{"arch": "transformer_decoder", "model": "autoregressive pixel model", "dataset": "photos of plants and fungi (iNaturalist)", "train_examples": 45211, "image_size": 16, "horizontal_flip": true, "levels_per_channel": 6, "vocab_size": 217, "width": 128, "layers": 12, "norm": "layernorm", "norm_position": "pre", "hidden_act": "gelu", "mlp_ratio": 4, "head_dim": 32, "fused_qkv": false, "bias": "none", "qk_norm": true, "parallel_block": false, "inner_norm": false, "positions": "sincos", "tie_word_embeddings": false, "init": "torch_default", "residual_init": "zero_last", "optimizer": "adamw", "learning_rate": 0.0022, "beta1": 0.85, "beta2": 0.99, "eps": 1e-08, "max_steps": 12100, "batch_size": 128, "epochs": 34.3, "lr_schedule": "wsd", "decay_fraction": 0.4, "final_lr_fraction": 0.05, "warmup_steps": 600, "weight_decay": 0.1}
Rows from block 4, named by matrix and row number. Rows with one number belong to one attention dimension. Each number is 128 + 32 x the weight over its row's rms, rounded and kept within 0 to 255. All counts start at 0. After the name is the row's rms in percent of the matrix's.
# v: attention value (model.blocks.4.attn.v.weight, 128x128), inputs 0-127
# proj: attention output (model.blocks.4.attn.proj.weight, 128x128, transposed), outputs 0-127
v.16 095 [173  69 111  63  81 157 115 110  61 160 131 142  94 149 127 137 149 138  99  77 159  39 142 126 126 138  85 115 142 182 153 116 105 187 110 126 128 134 124 160 139 185  89 145 125 103 121 145 100  81  90 168 106  89 105 186 115 140 149 135 143  94 108 117  95  91 156 134 108 135  97 125 150 142 111 132 145 146 103  68 160 131 217 123 170 108 107 140  62 195 119 126 182 133 110 131 131 123 103 184 159 127 143 120 107 197 153 168 176  78 128 106  93 141 154 112 122 111 152 101 171 124 111  76 144 122 185 119]
proj.16 102 [140 180 161 134 135 160 109 140  97 115 133 100 147  84  77 172 151 116 109 186  97 104 174 138 124 147 178 177 137 100 119 119 167 120 139 122 162 201 160  71 139 140 128 165  92 184 106  69 150 101 100 142 146 180 110  70 136 114  61  98 146  47 115 116 117 129 136 117 106 104  93 148 110 144 163 176 188  98 137 163 122 148 100 134 139  80 185 130 181 154 140 174 117 128 141 100 149  85 101 100 108  93 177 169 182 108 112  98  92 175 134 134  95 127 118 143  60  96 107 185 116 155 153  98 124 144 123 128]
v.17 099 [141 103 123  93 118 113 120 135  29 158 135 145  86 164 114  93 121 101 131 155 144  39  85 127 120 112  86 127 139 125 177 120 165 227 119 129 138  95 150 122 128 165 117 124 157  70  52 155 102  99  93 165  94 166 133 139  88 135 166 137 112 109 119 134 146 137 137 103 123 130 102 121 120 150 135 122 129 130  60 108 137 137 210 117 102 131 102 129 108 182 149  95 163 150 153 106 101 113 116 169 155  87 138 146 176 185 137 209 183  86 150 145 167 152 113 138 125 113 100  60 161  93 174 105 126 104 133 144]
proj.17 115 [ 92 206 205 182 101 182 112 123 152 115 152 132 104  62 145 153 157 123 123 146 122  95 139 157 144 157 158 165 104 155 127 126 156 125 128 150 106 133 123  75 103 179 122 158 121 196  81  98  96 122 121 150 137 124 100 116 176 120  56  93 133  99 145 151 113 147 114 146 103  66 116 108 110 106 124 138 211 112 109 189 135  45 126 152 189 126  99 132 169 139 115  94 101 153 120 119 158  91  87 140 132 144 154 150 137 125 121  88  89 197 111  88  83 164  70 140 127 111 167 151  87 179 159 141 106 142 143 122]
v.18 096 [112 104 124 149 142  89 123 148 189  72 177 108 146  71 131 148 148 173 184 130 134 186 127  80 113 125 146 125 109 136  68 140 162  58 109 130 131 129 158 164 110 138 163 140 169 191 172 107 128 142 148 157 121 150 109  55 190 128 172 111 135 180 157 109 121  94 105 139 133 117 137 118  91 155 115 164 108 166 156 153 105 108  73 102 114 113 120 106 135  61 121 111  90 102 202 179  92 133 149  93 139 150 127  55 127 104 116 150 134  64  87  87 164 114  93 125 107  82 130 181  98 122 186 121 108 131  95 153]
proj.18 101 [131  88 167 136  93 153 153 148 159 148 150  83 136 135 184  61  89  88 116  73 130 162 140 143  77  97  87 129 162 120 172 127  69 130 149 127 166  75  82 171 109  93  84  74 133  95 153 141 109 117 120  92 164 140 210 132 127 182 151 143 142 160  79 107 151 136 163 141 151 136 165  93 142  86 151 103  85 148 161 111 169 161 161  93 175 109 156 105  37 119 138 131  99 114 122 118 173 145 153 113 111 108  84 120 143 136 149 144 158 173 162 132 144 159 218  92 127 160 116  82 124 116  95 146 153 118 134  87]
v.19 096 [110 160 186 183 105 145 112 132 211 115 115 121 157 126 184 138 110 103 138 144  75 177 132  97 135 143 124 157  96 127 149 144  49 101 111 139 147 116 107 127 119  60 104 133 150 143 192  93 134  79 176 170 111 207 177  92 127  69 127 116 164 161 103  94 214 143 114 112 101 157 158  97 157 143 103 120 114 176 117 151 118 128  67 137 147 148 110 126 174  70 100  93  95 103  99 162 133 118 150  81 123 167 114 103 103 110 102 103 127 166 131  84 124 119 114 126 129 138 145 186  63 143 102 141  85 105 129 157]
proj.19 102 [112  74 195 150 111 105 148 140 120 138 115  86 113 176 160 120  98  81 169  89 184 178 102 163  91 107 135  67 148  82  63 141 102  76 183 139 117 113 113 196 120  89 134 118 181 118 152 136 134 184 156  84 147 127 152 137 144 158 139 162  88 203 118  76 146 123 147 181 164 181 119 215 159  97 128 102  92 126 148  74 134 197 127  87 104 101 160 124  99 107 109 140 124 132 135 101  89  96 139 119 116 125 119 117 121 148  98 122 130  89 100 172 184 145 130 147  91 127  95 120 133 154 141 100 156 136 155  97]
v.20 087 [ 91  84 134 192 179 104 150 122 183 134 154  64 185 169 169 106  85  98 178 181 152 191 146 187 128 152 104 140 154  62 140 141 105 183 141 136 131  80 179 105 103 119 110 118 165 126 123 105 136 109 176  89 108 136 142  90 141  38 110 158  99 133 110 133 138 133 114 130 167 134 119  69 107  87 159 113 182 119 142 132  74 159 106 125 121 107 111 125 148  29 163 148 117 127 137 135 101 132 139  67 170 114 119  88 107  91 109 163  96 166 107 135 153 132 136 166 164 137 120 160  85 137 127 129 152 115 115 164]
proj.20 092 [118 126 125 128 132 147  86 192 169 154 113 225  83  70 174 124 122 126 143  80 130 117 126 123 118 119 129 126  76 159 129 151  87 158 172 162  64 168  68 191 102 163 151 106 167 140 160 153  73 111 144 130 129 100 122 193 147 201 139 144  89 140 152  91 177 155 114 142 120 155 130 182 179  91  91 127  74 123 128  60 118 175 159 138 171 124 124  85 127 157 125  99  95 119 149  99  85 142 148 110 108 146 104 138 113 128  96  91 143 117  87 157 119 135 106 100 100 152 112 103 145 104 132 193  82 172  94 133]
v.21 104 [103  39 112  76 137 177 130 111 137 116 130 110 133  91  31 135 170  87 141 100 126 101 170 171 135 134  97 115 170 115 174 118 153 134 144 108 129  93 163 126 116 140 125 107  94 125 118 141 156 134  96   8 189  74 102 172 129 125 124 140 105 133 148 112 103 126 127 177  74 116 126 125 137 139 120 117 120 100 166  95 129 182  87 110 179 141 102 155  97 149 149 150 147 132 138 117 166 143 117 146 109 124 136 126 121 191 110  96 119 135 114 125  72 109 172 123 161 155 143 121 171 212  84 129 115 122 216  88]
proj.21 098 [150 186  45  99 189  93 100 170  82 153  96 138  75 136  68 142 129 140 163 106 133 126 103 104 119 109 132 153 101 149 145 108 135 150 146 143 100 181 202  87 137 127 157 105  89 119 146 119 131 134 176 177  98 141 177 132  97 131 159  88 164  68 135 135  71 109 155 101  86 156 139 202 158 157 125 173 136  97 159 155 120  73  73 156 107 107 133 165 137 115 152 156 147  83 142 111 132 162 127 104 133 117 172 145 115  99 173  76 157 135 167 100  91 112 154 104 163 139 121 120 149  65 153 100  97 170  69 142]
v.22 098 [119 188  82 167 182 117 122 149 226  89 129 120 152 145 170 142  99 139 139 138  89 219 137 126 107 114 150  98 102  86  91 143 106  89 132 142 138 110  83 112 126  67 175 140 134 175 168 104 147 168 214 127 120 170 181  98 122 120 121 145 142 141 126 109 155 166 113 120 112 116 149 125 111 107 108 130 117 107 162 128 107 155  34 176 123 125 117 126 171  62 107 125  87 126 107 152 148 120 151  81 145 135 122 112 105  61 110  57 110 190 124 119 150 114 106 117 138 155 155 167  97 167 101 146  73 109 130 132]
proj.22 110 [131  62  96  97 124 122 140 106 110 106  92 195 123 169 175 118  85 100 152  59 133 147 129 151 117 118  84  69 146 165 123 174 127 135 130 102 126  81 112 157 102  78 122 114 150  73 148 164 114 138 101  88 124 115 122 182 135 172 173 168 143 187 159 107 126 113 167 176 165 134 171 138 169 117  84  78  59 162 149  49 127 151 108  73 127 150 136 136 159  88 124 123 143 143 135 128 111 119 164 159 107 141  87 100 111 180 128 174 174  37 102 162 149 152 115 122 154 102  94 122 137 108 137 131 180 149 114  94]
v.23 096 [111 159 127 133 109 148 134 158  72 157  96 158 114 196 106 118 169  93  66 101 107  53 107 113 126 104 113 198 104 140 153 120 119 172 103 112 134 131 104  94 129 126 104 102 110 102  61 142 103  88 100 139 142 166 148 151  44 157 128 139 146 122 124 127 150 125 124 125 159 147 147 186 165 154 134  93 156 138  83 177 160 129 193 143  95 153 120 125 145 203  95  97 160 127  96  66 146 120 117 151  99 113 108 178 179 153 151 248 109 133 153 173 130 131  83 157 138  99 114  92 151 107  99 125 133 155 134 105]
proj.23 106 [117 199 128 183  67  64 157  37 138 137 166  91 119 131 119 151 153 150 135 210 135  93 100 102 166 131 155 135 163 121  75 119 139 105 120 144  99  80 183 111 165 145 113 112 125 156  94 101 138 134 109 186 114  82 102 129 136  97 111  98 138 108  94 167  72 117 109 122 130 123 143  61  68 157 130 111 130 113 108 187 141  63 142 137 133 149  96 167 136  99  97  97 137 144 137 168 132 155 113 148  97 127 157 126  63 125 108 114  73 150 151 123 164 173  83 149 114 136 192 114 126 148 210 138 115 105 155 134]
v.24 115 [133 112 163  79 107 144 123 101  23 144  94 131  93 100  54  96 101 144 105 123 156  52 108 103 152 112 143 109 163 106 202 127 177 160 141 121 120 144 120 167 176 146 144 147 129 116  92 158 135 136  47 126 142  59  68 124 106 152 103 159  80 151  95 152 124 174  97 101 157 103 126 116 146  86 116 131 147 116 135  93 147 127 174 143 136 163 114 157 111 165 142 141 143 156 137 138 159 128 100 176 137 141 158 182 146 178 170 102 131  64 109 121 105 148 186 124  89 127 126  54 175 174 117 130 139 118 163 100]
proj.24 131 [138 160 102 113 191 175 117 146 107 102 133 111 133 120  75 157 158 153 128 130  64 111 109 163 105 138 105 215 110 140 163 143 140 124  74 119 117 157 157  50 178 169 166 136 104 130 146 136 157 120 160 137 126 193  95 127 179  72  97 106 111  59 162 151  99 150  92 129 105  88 127 170 100 185  94 147 172  97 120 171 139  65 126 181 130 154 127 132 129 171 133 133 160 110 121 102  89 113 103  93 165 128 156 107 138 102 114 121 103 195 168 106  96  82  82 118 160  98 207 116 108 151 126  77 117 124 129 123]
v.25 116 [111 148 163 184 172 152 149 114 166 103 112 118  87  96 149 112  99 161 127 140  71 118 110  57 157 103 114 132 110 138 127 129 141 106  99 121 139 147  96 130 161 149 141 123 155 138 156 130 167 154 146  40 103 115  75 137 146 107 149 146 121 192 136 115  91 151 151 148 110  72 115 143 145 107  98 128  79  95 175 207 115 101  66  86 168 111 121 153 147 105 111 135 107 132 125 139 115 123 146 144 110 146 125 141 132 154 159  12 141 140 116  78 137 122 218  78 101 111 138 157 225 147 173 107 129 138 153 163]
proj.25 121 [152  53 146 140 121  93 135 196  72 135 125  99 194 205 119 128 149  46 155 112 197 203 121 167 147  89 135  68 103 142 143 145 119 131 123 110 128 118 162 107 144 105 128 178 146  72 138  83 139  81 200 130 181 185 159 120 149 143 173  92 150 162  64 106 128 102 122 118 147 140 165 138 151 151 107 157 117 133 145 137 125 124 116 130 101 161 135  87  98 120 126 109 150 130 103 101 119 111 104  91 153 188 168  95  86 119 144 175 143 113 137 115 134 108 153 101 159  70 130 166  96 111  86  91  96 144  89 135]
v.26 087 [174 124 157  43  59 110 133 126  72 137 119 182  82  98  71 168 155 158 131 148 176 103 141 155 106 119 129 101 131 172 134 118 188  93 138 138 134 133 145 201 134 112 132 150  96 102 106 139 129 142 123 219 165 124 114 121 121 183 144  84 147  87 109 120 138  99 124 104 108 154 107 108 131 117  89 158  92 181 137  57 153  82 154 162 125 159 139 100  94 130 108 102 114 147 144 173 126 126 118 150 152 165 160 143 130 137 132  99 205  89 138  71 136 121  84 114  94 151 133 103  63 151 168 112 111  52 149  94]
proj.26 078 [107 152 170 104 146 157  86 109 121  62 105  50 133  73 115 137  85 126  93  94 117 105  91 172  79 116  90 137 153  80 133 137 155  91 126 134 211 145 133  90 113 143 179 126  66 154 105 119 164 161  95  76 130 131 117 116 142 103  53 142 136 108 197 140 129 126 199 117 103  88 133 164 135 150 155 119 183 138 115 152 143 106 103 137 110 110 133 148  82 154 184 177 133 154 104 100 136  88 134 140 152  95 129 125 215 128 157 161  68 171 151 113 124 140 159 147 144 135 167 158 141 165  90  98 186 116 132 130]
v.27 106 [148 150 123 129 102 162 128 140 189 119  83 110 156 103 135 162 150 114 130 160 141 162 131 236 136 116 143 114 187 114 141 134  58 109 102 129 136 135 118 122 113  61 113 148 139 129 134 125 122 128 132 139 160 155 147 209 111 118  53 110 128  96 132 114 153 107 162  85 136 148 139 142 142 119 146 118  98 109 139 135 147 105 125 160 150 124 168 121 153  70  96 149 115 151  89 118 139 132 128 110 158 210 154 110  87 107  84  44 106 210 170  82  84 123  93  93 122 198 120 145 111  94  60 167  98  85 161 103]
proj.27 107 [100 105 120 102 174 108 103  70 104 124  85 116 100 107 124 144 146 156  98  65 160 146 125  84 112 203 130 105  87 101 124 135 157 107 134 136 124 180 136 169 133 138 159 169 100  67 105 140 158 182 127 103 124  88  72  87  93 111 135 149 139 141 188 118 118 136 117 137 124 182  77 183 131 148 109 151 147 175 119 116 108 176 109 135  73 122 138 184 153 118 157 164 151 149 108  99 117  79 143 140  96 149 134 147 124 101 104 181 108  38  73 175 194  84 158 135 155 113  53 134 153 167 135  92 136 134  86 145]
v.28 092 [ 87 200 149 146  79 129 156 143 152  93 140 161 114  93  96 139 156 161 139 133  94 180 134 129 111 126 136 142  88 160  95 116 130  70 106 127 138 150 123 133  94  69 142 137 105 171 110 121 134 120 153 195 200 185 128  83  58 137 199 110 161 162 117 150 170 120 123 136 121 152 170 168 135 139 122 158  77 141  94 118 123 126  55 155 110 176 136 100 151 101 123  97  76 116 144 145 122 119 163 104  98 181 122 136 162  82  87 117 145 140 180  52 160  73  85 122 126 136 124 153  60 126 194 125 138 127  99  96]
proj.28 090 [119 103 141 128 123  58 132  92 189  98 106  49 181 161 156  88  99 110 135  93 195 140  71 115 145 109  70  61 183  93 163 121 101  79 179 131 155  40  98 168 109  97 130 108 126 124 125 122 119 187 106 104 113  79 136 154 152 105 140 147  83 162 130 121  97  91 171 155 168 170 162 104 141 142 130  84 114 160 116 130 152  99 117 116 124  93  83 153 101 104  87 124 140 134 116 132 170 151 154 130 138 141 108 125 117 145 170 145  83 142 175 113 193 161 168 126 174 179 146 111 155 129 145 110 162  87 148 127]
v.29 106 [ 93 128 132 183 133 160 139 148 176  75 165  69 111  83  98 164 143 154 150 126 109 161 139 126 127 146 135  98 142  79 140 138 125  75 106 118 131 102 118 125 129 126 169 111 108 176 207 127 165 143 154  16 160  94  59 166 152 123 118 167  94 184 151 132 142 174 126 134  78  83 137 119  98 117  95 140 125  99 207 181 108 166  50 139 155 123  88 164 129  72 126 124 108 124 147 139 135 143 147 135 111 156 155 112 127 142 107  36 102 127 114 113 129  97 121  95 114 113 133 185 169 171 129 141 116 145 150 126]
proj.29 118 [178  94  72 137 180  89 125 158  78 150 108 171 117 174 170  70 109 110 105  47 148 173  95 116 131 100 118 143  85 158 181 130 118 158 129 122 121 100 165 135 134  81 111 115 130  54 159 135 142 103 154 132 129 185 175 124 112 170 192 105 163 111 135 115  89 111 115 166 118 191 167 141 199 141  84 139  47 110 148 135 121 115 115  75  86 119 152 123 115 107 126 134 154  81 109 123 155 124 161  80 118 135 164 138 115 149 180 149 170 110 128 125 113  82 151  80 194 134 129 128 124  97 146 111 130 136  65 134]
v.30 107 [135 192 150 135 149 134 131 125 211 108 106 121 136 108 130 131 127 165 107 133 101 188 134 133 141 113 168 144 127 115 113 140 121  41 135 133 135 143  92 147 129  83 173 159 136 151 168 125 158 184 166  79 131 154 119 119 167 128 122 120 131 171 127  73 142 153 110 141 128 102 115 130 163 102  80 113  93 132 183 191 138  93  58 146 155 133 127 129 150  55 112 140  76 130  98 124 136 114 139 109 123 146 122 154  91  91 153   0 103 164 100 123 140 115 154  97  81 162 122 166 115 168 113 180  71 128 145 120]
proj.30 118 [139  55 122 117 168 120 138 136  76 147 119  93 142 163 135 114  82  73 131 102 172 165 112 170 113 119  60  69 119 153 126 149 129 147  99 120 158 113 145 144 137  89 149 165 126  61 162 150 170 112 186  86 157 128 142 120 110 114 182 144 138 203 157 124 136 117 157 117 126 164 165 142 129 143 138 111  86 166 124  65 107 140 115 130  41 184 132 146  98 103 164 153 140 115 107 130  72 107 152 159 114 167 117  78  82 152 124 215 134  52 137 129 164 120 153 128 174  75 112 115 156 130  87  95 149 115 103 108]
v.31 077 [142 165  37  85 207 102 102 138 111 131  77 122  96 133 150 144  93 141 126 157 121 121 111  80 132 106  91 127 135  99 130 128 137 167 142 138 119 102 153 125 171 108  82 114 141 108 128 113 148 140 139 206  47 147 236  92 134 143  70 139 150  73 144 127 142 231 190  54 125 163 135 141 156 169 106 135 113 119 106  91 136 113 157 164  96 101 135 153 147 149 156 117 147 143 126 151 125 129 115 110 167 151 130 106 139 118 159 139 130 147 132 152 145 164 107 117 102 107  81 105 163  80 108 140  81 111  93 182]
proj.31 070 [ 54 102 152 109  75 147 155 160  97  94 162 148 123 136  99 108 132  95 144  84  75 120 151 182  69 137 160 136 133 146  74 134 160 104 107 101 110 119  94 117 114 139 124 154 151 163 113 136 128 162 106  97 212 104 101 109 132 110  93 104 195 163  91 161 141 125  88 150 192  65 119 166 108  92 117 125 164 132 127 146 128 160 137 142 184 162 125 136 170 110 166  73 154 217 127 156 137 125 137 200 136 106 105  97 156 128  79 150 133 105  60 137  78 121  82 119 109 111  81 148  98 160 136 126 156 124 169  91]
v.32 104 [166 134 120 138 112 173 157  82 168 170 165 173 127 137 115 170 175 174 127 148 156  90 123 163 116 138 103 111 122 207 132 131  75 117 157 141 136 127 105 147 116 184 109 113 109  79  80 164  64 153  59 116  79 155  87 175 146 171 102 104 162 122 121  97 134 134 153 137 112 159  93  94 171 119 174 147 142  84 137  21 107  55 174 115 131 126 118 140  80 123 158 118 157 182  94 141  66  93 116 137 110 143 115 167 126 127 111  99 123 134 148 154 110  98 153 105 121 133 108  87  97 188 120 122 175 143 118  87]
proj.32 108 [131 127 120  95 130 154 126 146  74 111  94  53 112 147 160 115 135  78 158 173 105 149 125  51 123 128 113 198  86  59 103 117 168 135 144 156 107 130  67 179 113 154  71 144 181 111 127  68 109  64 180 126 124 128 172 143 128  86 188 165 115  81 169 115 136 147 193 155 238 110 150 121  90 103 147 105 102 119 118 149 113 136 105 130 131 163 132 151 114 100  97 136  77 157 170 118 156 139 136 161 152 111 112  97 141 128 112 119  90 123 135 173 130  72  85 166 157 113 148 137 133 135 113 145 164 152 144 115]
v.33 095 [153 116 106 114 116 121 164 130 112 102  93 110 104 127  89 109 150 144 133  66 146 156 146 160 150  83 121  74 138 103 114 131 186 136 145 108 106 135 146 114 124 161 160 157 107 161 149 134 138 165 196  94 152 124  66 116  88 191 163 171 139 125  96 137 162 130 154 141 115 109 127 112  37 193 107 124 108  50 128 152 168 180 107  51 137  64  65 130 110 138 116 173 154 128 132  90 147 147 129 146 191 103 159  75 175 106 167 155 140  59  88 132 101 147 134 108 107 126 133 135 115 171 171 113 102 148 185 140]
proj.33 095 [ 85 155  79  42 134 110 107  90 154 179 143 125 146 165 137 162  75 161 113  82 110 153 136 132  91 112 139  95 171 170 125 166  80 135 111  95 137 179 169  99 135  99 166 180 107 109  45 142 170 141  64 126 178 160  89 115 154 128  79 151 116 112 157 144 141 133 117 152  76 107 133 111 160 163  53 202 100 120 140  88  83 120 114 181  94 149 164 104  95 113 138 121 154 123 152 170  70 147 132 124 133 166  92 120 116 143 138 171 169 136 130 121 151 110 167 148 157 110 103  90 152  97 108  93  78 123  95 136]
v.34 093 [130  70 157 133 209 119 151 115 118 158  83  89 110 144 135 124 166  97 168 206 145 104 125 139 143 145  88 138 151 183  84 105 137 143 186 115 125  96 203 137 163 176 113 150 146 127  91 164 100 125 105  67 126 129 128  86 136 148 113  49 148  89 101 155 106 144 147 114 161 120 101  82 147  92 152 126 198  77 121 142  89  74 108 117 130 118 152  93 106 158 196 129 150 140 180 120 176 108 119 110 157 129 116 133 141 136 128 142 104 136  84 160 148 124 123 143 127  97  61 126 123 142 164 156 181 153  39 150]
proj.34 096 [ 84 156 211 135  90 125  50 149 143  98 173 132 180 156  91 109 138 124 128  93 135 132  96  82 106 157  75  80  87  85 126 119  93 111 122 108 128 134 105 161 120 128 101 146 118 156  67 113 113 116 120 162  98 108 124 123 144  98 172 176  94 163 179 103 137 124 144 190 110 216 145 202 131  98 175  75  63 211 140 152 137 129 154 138 104 189 112 130 109  71 108 117 116 151 160 141  66 124 136 135 147 142 111 109 100 129 134 126 117 169 155 176 172 156 173 138 124 106 154 151 151 108 112 102 109 121 146 130]
v.35 114 [119 121  87 175 137 142 163 134 178 122 155 122 125 134  94 128 119 116 130 101 121 196 103 153 127 103 132  95 142 154 186 135  12 131 131 125 112 138 146 109 103 128 206 120  61 105 114 145 117 145 135 117 185 160  67 134 134 138 100  63 134 121 138 132  86 133 139 102 176 186 144 151  82 154  73 126 114 136 117 167 121  97  62  45 130 133 120 141 158  98 156 130 127 131 101 119 149 139 133 125 142 140  95  93 184 124 164 173 131 186  62 106  97 130 210 144  91 154 138 111 141 134  99 138 187 171 135 125]
proj.35 112 [112 128 131  66 113 141 170  99  65 155  70  92 147 146 135 107 116  95 198 152  81  97 145 168  89 142 185 145 142 127 133 130 118 106 113 113 122 103 125 125 142 120 134 150 157 120  87 140 206 117 126 125  99 141 184 123 125 107 172 108  82 110 174 162 164 125 120 176  82  79 138 121 135 180 176 144 175 171 173 154 143 124 170 132 135 134 133 127  51 151 154 128  95 128 106 129 113 167 129 130 169 166 148  68 130  77  94  51 150 147 148 136 150 151  95 127  81 123 151 102 145 148 127  37  58 156 119  99]
v.36 105 [ 82 134 115 113 179  89 180 107 128  92 156 119 180 141 135 109  70 102 113 161 146 150 149  64 140 120 242 128 129  99  91 124 141 133 188 115 139 122 104  82 142  77 148 129 210 127 159  83 160 132 174 161 129  86 122 107 111  85 110 131 118 181 101 115 137 105 114 118 156 145 131 116 150 174 157  95 122 134 135 177  66 115  65 139 102 186 145 135 150 134 113 105  65 119 149 145 130 153 160 127 167 142 118 120 110 123 129  92 122 159 164 115 166 136  89 141 131  24 101 170 144 142  69 135 108 133  97 146]
proj.36 109 [137 171 239 159  79 104  84 120 139 126 183 192 130 103 122 112 138 155 153 132 141  86 120 136 158 179  76  94 157 140 117 143 109 122  77 121 154  81 157 138 114 185 144 116 133 125  76 167 114 148 120 127 120 148 104 144 162 118 111  67 137 135 142 172 156 115 101 106 113 112 125  54 144  34  70 120 151 121 150 124 137 118 189 119 145 113 139  67 129 109 103  98 173 116  78 127 143 115 126  90 120 162 109 184 101 135 102 138 120 168 152 163  87 193  94 113 144 142  98 131 117 119 215 148 135 102 137 110]
v.37 114 [ 92 160 110 155  82 185  96 150 162  94 116 110  85 190 175 143  58 183  87  93  60 126 114 155 116 123 106 170 143 129 116 122 142  94  96 123 146  96  79 114  83 119 157 147 158 163 115 157 139 119 159 187 149 206 139 141 139 102 140 178 154 122 142  89 210 123 110 124  82 118 151 132  93 102 120 137  92 155 150  97  87 152  59 145 116 117 162 113 118 156 108 123 107 117 114 112 174 140 146 104 140 163 164 148 122 119 182 133  97 201 146 129  94 135  48 127 122 177 131 134 153  74  95 159 132 100 122 165]
proj.37 115 [119  97  74 120 147 100 119 111 134  85 109  96 141  64  64 103 153  79 131 116 132 139 180 148 157 133 104 122 128 146  99 112 104 160  73 165 143 148 112 104 130 111 144 132 135  98 183  72  62 176 159 135 107  62 135 152 141 135 129 112 133 119  97 135 109 132  76 138 119 141 150 123 141 226 116 155 218  98  70 187 170  70 146 167 177  96 112 141 159 141 189 146 126 119  89 110 179 123 122 121 118 145 136 180 169  94 157 157 143  83 125  69 117 132 151 100 168  95 120 122 107 133 181 147 125 139 164 129]
v.38 104 [108 111  73 124  80 146 106 157 143 113 105  97  65 151 102 144 120 215 195 155 132 184 133 207 101 157 145 127 130 119 152 118 140 122  46 133 128 121  95 143 111 135 165 128  94 122 119 156 145 136 155 147 158 125 204  95 116 152 171  69 165  68 130 126  53 102 127 135 128 116 120 101  78 148 132 111  89 116 114  74 123 149  87 159  93 137 146 134  75 132 161 116 147 113 135 154 128 140 146  96 144  98 136 132 132 103  97 154 181  41 165 160 134 162 137 119 159 131 133 135  80  87 196 126 132  87 135 179]
proj.38 106 [ 82 147  71 124 214 140 147 111 102 135 157 110 107 171 113 142 150 102  79  97 145 115 128 162  76 107 126 118 196 183  97 138 135 155 189 104 131  87 222 105 132  88 114 156 133 125 129 144 104 135 127 147 124 116 156 131 104  96 130 165  99  96 143 141 176 106 171 138  81 154 125 131 104 146 119  98  73  71 128 136 138  82 122 127 145 136 147 134 154 162 108 119  77 135 125 135 186 157 111 128 144 149 147 159  96 114 187 145 119 157  65  76 227  64 143 126 142 121 154 120  95  88  59 125 175 148 127 132]
v.39 093 [140 162 141  99 131 117 137 150 149 115  94 151 178 159 182  84 125 110  82 126 127 117 118 103 113 132 160 110 107 168  88 141  85 121 180 122 115 173  70 110  82 120 188 119 168 156  93 147  99 138 159 132 129 169 140  73 137 152 183 175 125 169  84  98 211  94 107  72 147 171 122 103 144 150  67 186 136 133  80 125 123  63 120 120 107  73 107 100 141  92 116 128 129 125 134  89 100 140 161  89 141 133 143  89 159 113 120 138 129 171  50  96 151 123 113 138  97 138 154 215 118 185 175 112 100 164 142 123]
proj.39 094 [137 175 165 122 137  75 144 125 155 181 164 127 153 120 140 169  96 113 103 112 185 154 165  77 113  70  59 122  83 120 108 148 126 136 107 153 125 151 125 118  94 125 167 121 138 152 107  96 153 145 153 145 154 131 101 135 156  94  47  85 175  76 124 127 128 146 160 157 152  63 180 112 157 135 142 179 182 151 153 128 145 122 130 110 104 139  91  95  80 154 127  95 171  63  94 127 109 170 101 151 148 154 150 124 143 139 102 128 191 142 222  88  91 176 143 152  91 158  80  78 150 100 107  97  87 146 112 120]
v.40 096 [132 148 156 165 150 115 102 103 130 120 120 136 137  95 156 120 178  85 162 163 148 154  99 167 110 129  79  78 111 141 112 140 140 154 134 138 117 138 206  77  98 111 165 139 119 120 110 138  93 167 157 107 110 169 164 122 108 147 114  92 124  99  92 196 161 116 120 123 157 170 128 179 109 166 162 137 135  59 117 157 133  96 195 104 145  57 133 182 133 118 112 130 190 142 135 113 155 104 141 108 125  80  90  73 139  96  34 178 115 174 121 107 179 111  85 126 137 150 121 119  78 127 144 150  61 193 164 164]
proj.40 102 [146 100 187 104 105 182 209 187 118 173 136 103 136 140 199 122 131 130 113 114 154 172 134 111  98 100 103 127  51 176 140 158 162 149 147 136 119 123 101  94 153 116 105 155 110 200 129 123 190  89  90 139 135 148 117 111 141 136  92 139  71 139 111 107  84  95 163 121 144 156 116 112 154  63 135 152  93 131 160 133  98 168 119 126 109 111  89  96 138 143 160 108 120 143 148 163  44 135 100 169 152 132 120 117 107 106 167 139 132 142 197 104 137 144 159 150  42  84 164 143 132 119  68  88 103 123  69  99]
v.41 098 [173 138 125 117 141  88 140  99 113 138 122 124 131 132 171 132 103 140 144  27 105 150 129 141 156  71 158 175 119 114  87 108 112  96 163 109 109 153 149 123 108 133 117 148 124  89 193 145 129 145 170 215 139 193 216 118 126  57  92 122 172 125 159 150 131 157 111 117 144 130 112 112 111  97 115 148  81 165 121 135 112 120 121  19 141 175 102 133 108 164 165 144  82  84 174 117  97 131 124 163 162 110 146 124 181 149 140  93 111 165 119  92 138 134 195 127  75  88 138 145 153 153 175 149 102 118 157 129]
proj.41 100 [101 203 112 129 152 120 127 163 141 139  70 139 122 110  61  97 134  97 164 176 171 113 171  98 113 193  85 125 159 160 137 119  65 116 111 109 146 109  93 103  90 130 132 137 119 188 101  99 164 212 117  94 122 122 148 132  96 153 162 141 147 129 113 180 135 113 107  69 118 127 136 121 147 206 112 105 191 162 120 135  98 194 107 136 109  68 141 101  85 107  92  67 178 140 124 134 135 139 127 127 113 189 124 186  90 123 102 130 213 119  97 133 136  84 128 116  87 132 100 107 148 117 164 130 172 146 125 115]